Weights of a small image VQ-VAE: encoder widths [64, 128, 256], decoder activation gelu.
Rows from block 3 of the decoder of a small image VQ-VAE, named by matrix and row number. Rows with one number belong to one channel. Each number is 128 + 24 x the weight over its row's rms, rounded and kept within 0 to 255. All counts start at 0.
After each channel's rows are labels from the 100 images, of 14848, where the channel reaches its highest value: "responds to" is what is common among them; "peak at" is the part of the image that holds the peak. Only what is clearly more common there than usual is listed. The data: photos with spoken descriptions (Open Images, Localized Narratives).
# convs0: first 3x3 conv (decoder.decb.0.0.convs.0.weight, 96x96x3x3, standardized in use, each kernel summed), inputs 0-95
# convs1: second 3x3 conv (decoder.decb.0.0.convs.1.weight, 96x96x3x3, standardized in use, transposed, each kernel summed), outputs 0-95

convs0.26 [126 136  95 129 110 159 105 124  97 155  91 131 145 123 123 118 110 112 134 102 155 133 111 115 132 129 104 111 165 142 128 100 128  79 157 135 176 127 119 171 147 143 117 111 141 155 149 110  99  45 156  58 141 155 110 140 151 129 116 163 123 122  78 151  98 131 131 191 105 102 123 145 141 157 143 118 122 142 134 111 132 110 132 129 131  93 122 145 155 119 128  96 127 159 131 131]
convs1.26 [157 150 112 147 126  90 144 139 112 102 127  89 134 131 154 109 107 121 124 144 141 129 150 156  98 115 167 123 159 128 136 157 144 178 119 113 141 139  94  98 135 147 119 145 117 143  92 122 128 201 159  83 166 109  88 126  79 129 123 128 149 131  72 108 113 106 143 147 156 122 128 100 157 131 105 134 103 154 123 149 117  98 141 129 116 176 115 169 105 130 119 121  93 113 125 170]
responds to: text has "sky"; text has "trees"; text has "buildings"
peak at: top right

convs0.14 [151 134 162 109 101 146 175  90 100 137 151 104 109  60 128 131 133 149 112 134 132  69 131 155 142 127 141 148 159 153 125 142 138 163 104 145 150 118 137  84 102 120 126 133 149 128 135  83 137 140 123 126  90 101 145 122 136 100 154 102 144 123 117 197 124 125 169 119 115  92  91 143 138 164 165 132 156 122 160 129 141  84 104 103 140 144 134 124 137 120 134 110 141 109 109  96]
convs1.14 [130 133 101 135 168 103  68 212 190 142 142 146 103 129 141 111 131 139 146 132 124 161 158 148 135 133 142  91  98 106 160 108 122 134 116 132 135 120 162 128 159 178 106 128 158 127 134 134 158 130 133 131 149 123 152 117  87 124 183 128 169 139 149 108 133 116  92 126 153 118 114 113 146 118 130 162 146 118 137 127 119 112 108 103 126 107 124 110 164 100 103 124 120 151  89  95]
responds to: text has "sky"; text has "buildings"
peak at: top right; top centre

convs0.57 [116 126  81 126 111 121 144 104 100 126 121 140 122  96 155 133 135 171 123 129 128  96 135 151 138 131 168 185 132 142 163 128 130 116 116  99 123  86  92  97 136 155  69  97 127 109 143 122 136 102 161  98 126  92 151 134 124 138 152 113 154 147 129  73  93 124 121 115 158 200 119 156 157 120 134 167 121 147 162 129 132 139 100 150 150 133  95 123 109 138 102 136 123  86 139 125]
convs1.57 [147 120 139 141 123 155 120  97 161 137 159 108 109 137 133 154 126  96 117 118 143 123 159 143 129 132 147 180 115  95  96  97 109 142 107 143 128 140  96 115 140 151 162 141 130 231 166 139 131 131 188 141 185 157 145 122 120 137 125 175 118 164 132 100 128 113 122 128 111 130  72 151 127 112 146 107 147 131 121 134 101 168 116 143 128 112 136 133 107 122 150 140 125 106 110 119]
responds to: text has "sky"; text has "trees"; text has "buildings"
peak at: top left

convs0.86 [106 118 141 130  82 135 141 136 119 148 144 105 138 101 148 150 144 136 127  85 121 132  97 157 119  94 107 130 131 140 148  90 161 119 110 128 122 155 142 133 130 126 108 146 148  83 107 116 130 115 195 128  83 165 127 182 115 158 106 104 105 137 174 156 143 143 125 127 102 109 162 106 132 129 168 120 137 122 161 103 125  95 136 144  72 105 119 101 148 144 152  99 136 181 143  99]
convs1.86 [120 120 134 124 133 140 127  75 105 101 144 140 104 157 121 152 118 144  97 153 117 105 148 121 153 135 135 104 122 119 106  92 147 156 144 120 137 115 140 122 114 103 161 147  86 189 144 110 134 159 132 128 167 129 139 133 142 108  92 154  99 132 127  98 121 117 163 145 116 141 143  99 135 166 100 140 133 140 109  67 119 119  79 108 179 127 116 175 162 115 124 135  95  73 157 157]
responds to: text has "sky"
peak at: top left; top centre

convs0.87 [160 115 115 106  89 138 102 109 136 127 116 146 146 116 189 105 104 135 130  74 113 105 108 137 119 110 112 150 115 109 150 109 151  93 133 130 123  88 117 100 114 133 138 159 168 128 148 148 129 134 157  96 115 165 145 109 127 114 133  98 150 133 129 117 118 111 117 124 143 169 151  78 124 116 153 113 117 186 104 122 112  93 185 127  99 149 149 140 117  98 114 118  99 165 187 123]
convs1.87 [146 110 116 137 114  80 109 119  68 117 105 139 110 112 106 151 114 128 178 122 151 109 106 122 116 136 129 151 163 155 115 161 140 133 163 113 152 167  91 114 130 147  95 134 139 111 108 113 147 144  93 131 147 166 118 109  92  96 131 120 117 146 122 132 104 155 189 156 112 103  85 105 116 140 145 159 114  96 110 112  75 129 140 105 105 123 142 131 122 111 128 126 116 128 109 200]
responds to: text has "blue"
peak at: top right

convs0.88 [139 125 140  98 125 120 107 119 120 115 116 121  98  95  90 157 142 147 114 123 118 144 163 135 160 139 113 114 122 126 157 160 138 164 116 103 112 133 155 126 122 101 197  64 113 120 109 120 101 144 129 175 163  79 146 162 134  90 119  97 140 176  96  90 129 142 162 134 145 117 118 128 131 151 114 150 105  99 106 129 115  97 124 195 148 114 121 134 160 156 139 119 131 114 118 127]
convs1.88 [131 117  98 102 112 128 144  98 146 129 141 104 129 132 128 129 104 121 137 117 139  73 102 110 114 145 116 143 125 153 129 139 107  96 119 176 156 125 145 139 124 156 106 141 182 150 137 159 204 113  82 147 142 139  92 179 158 181 130 136  92 124  94 126  93 113 156 150 133 101 147 153 112  98 128 108 135 142 118 115 147 132  80 117 114 132 140 115 122  96  85 116 109 136 119 163]
responds to: text has "sky"
peak at: top left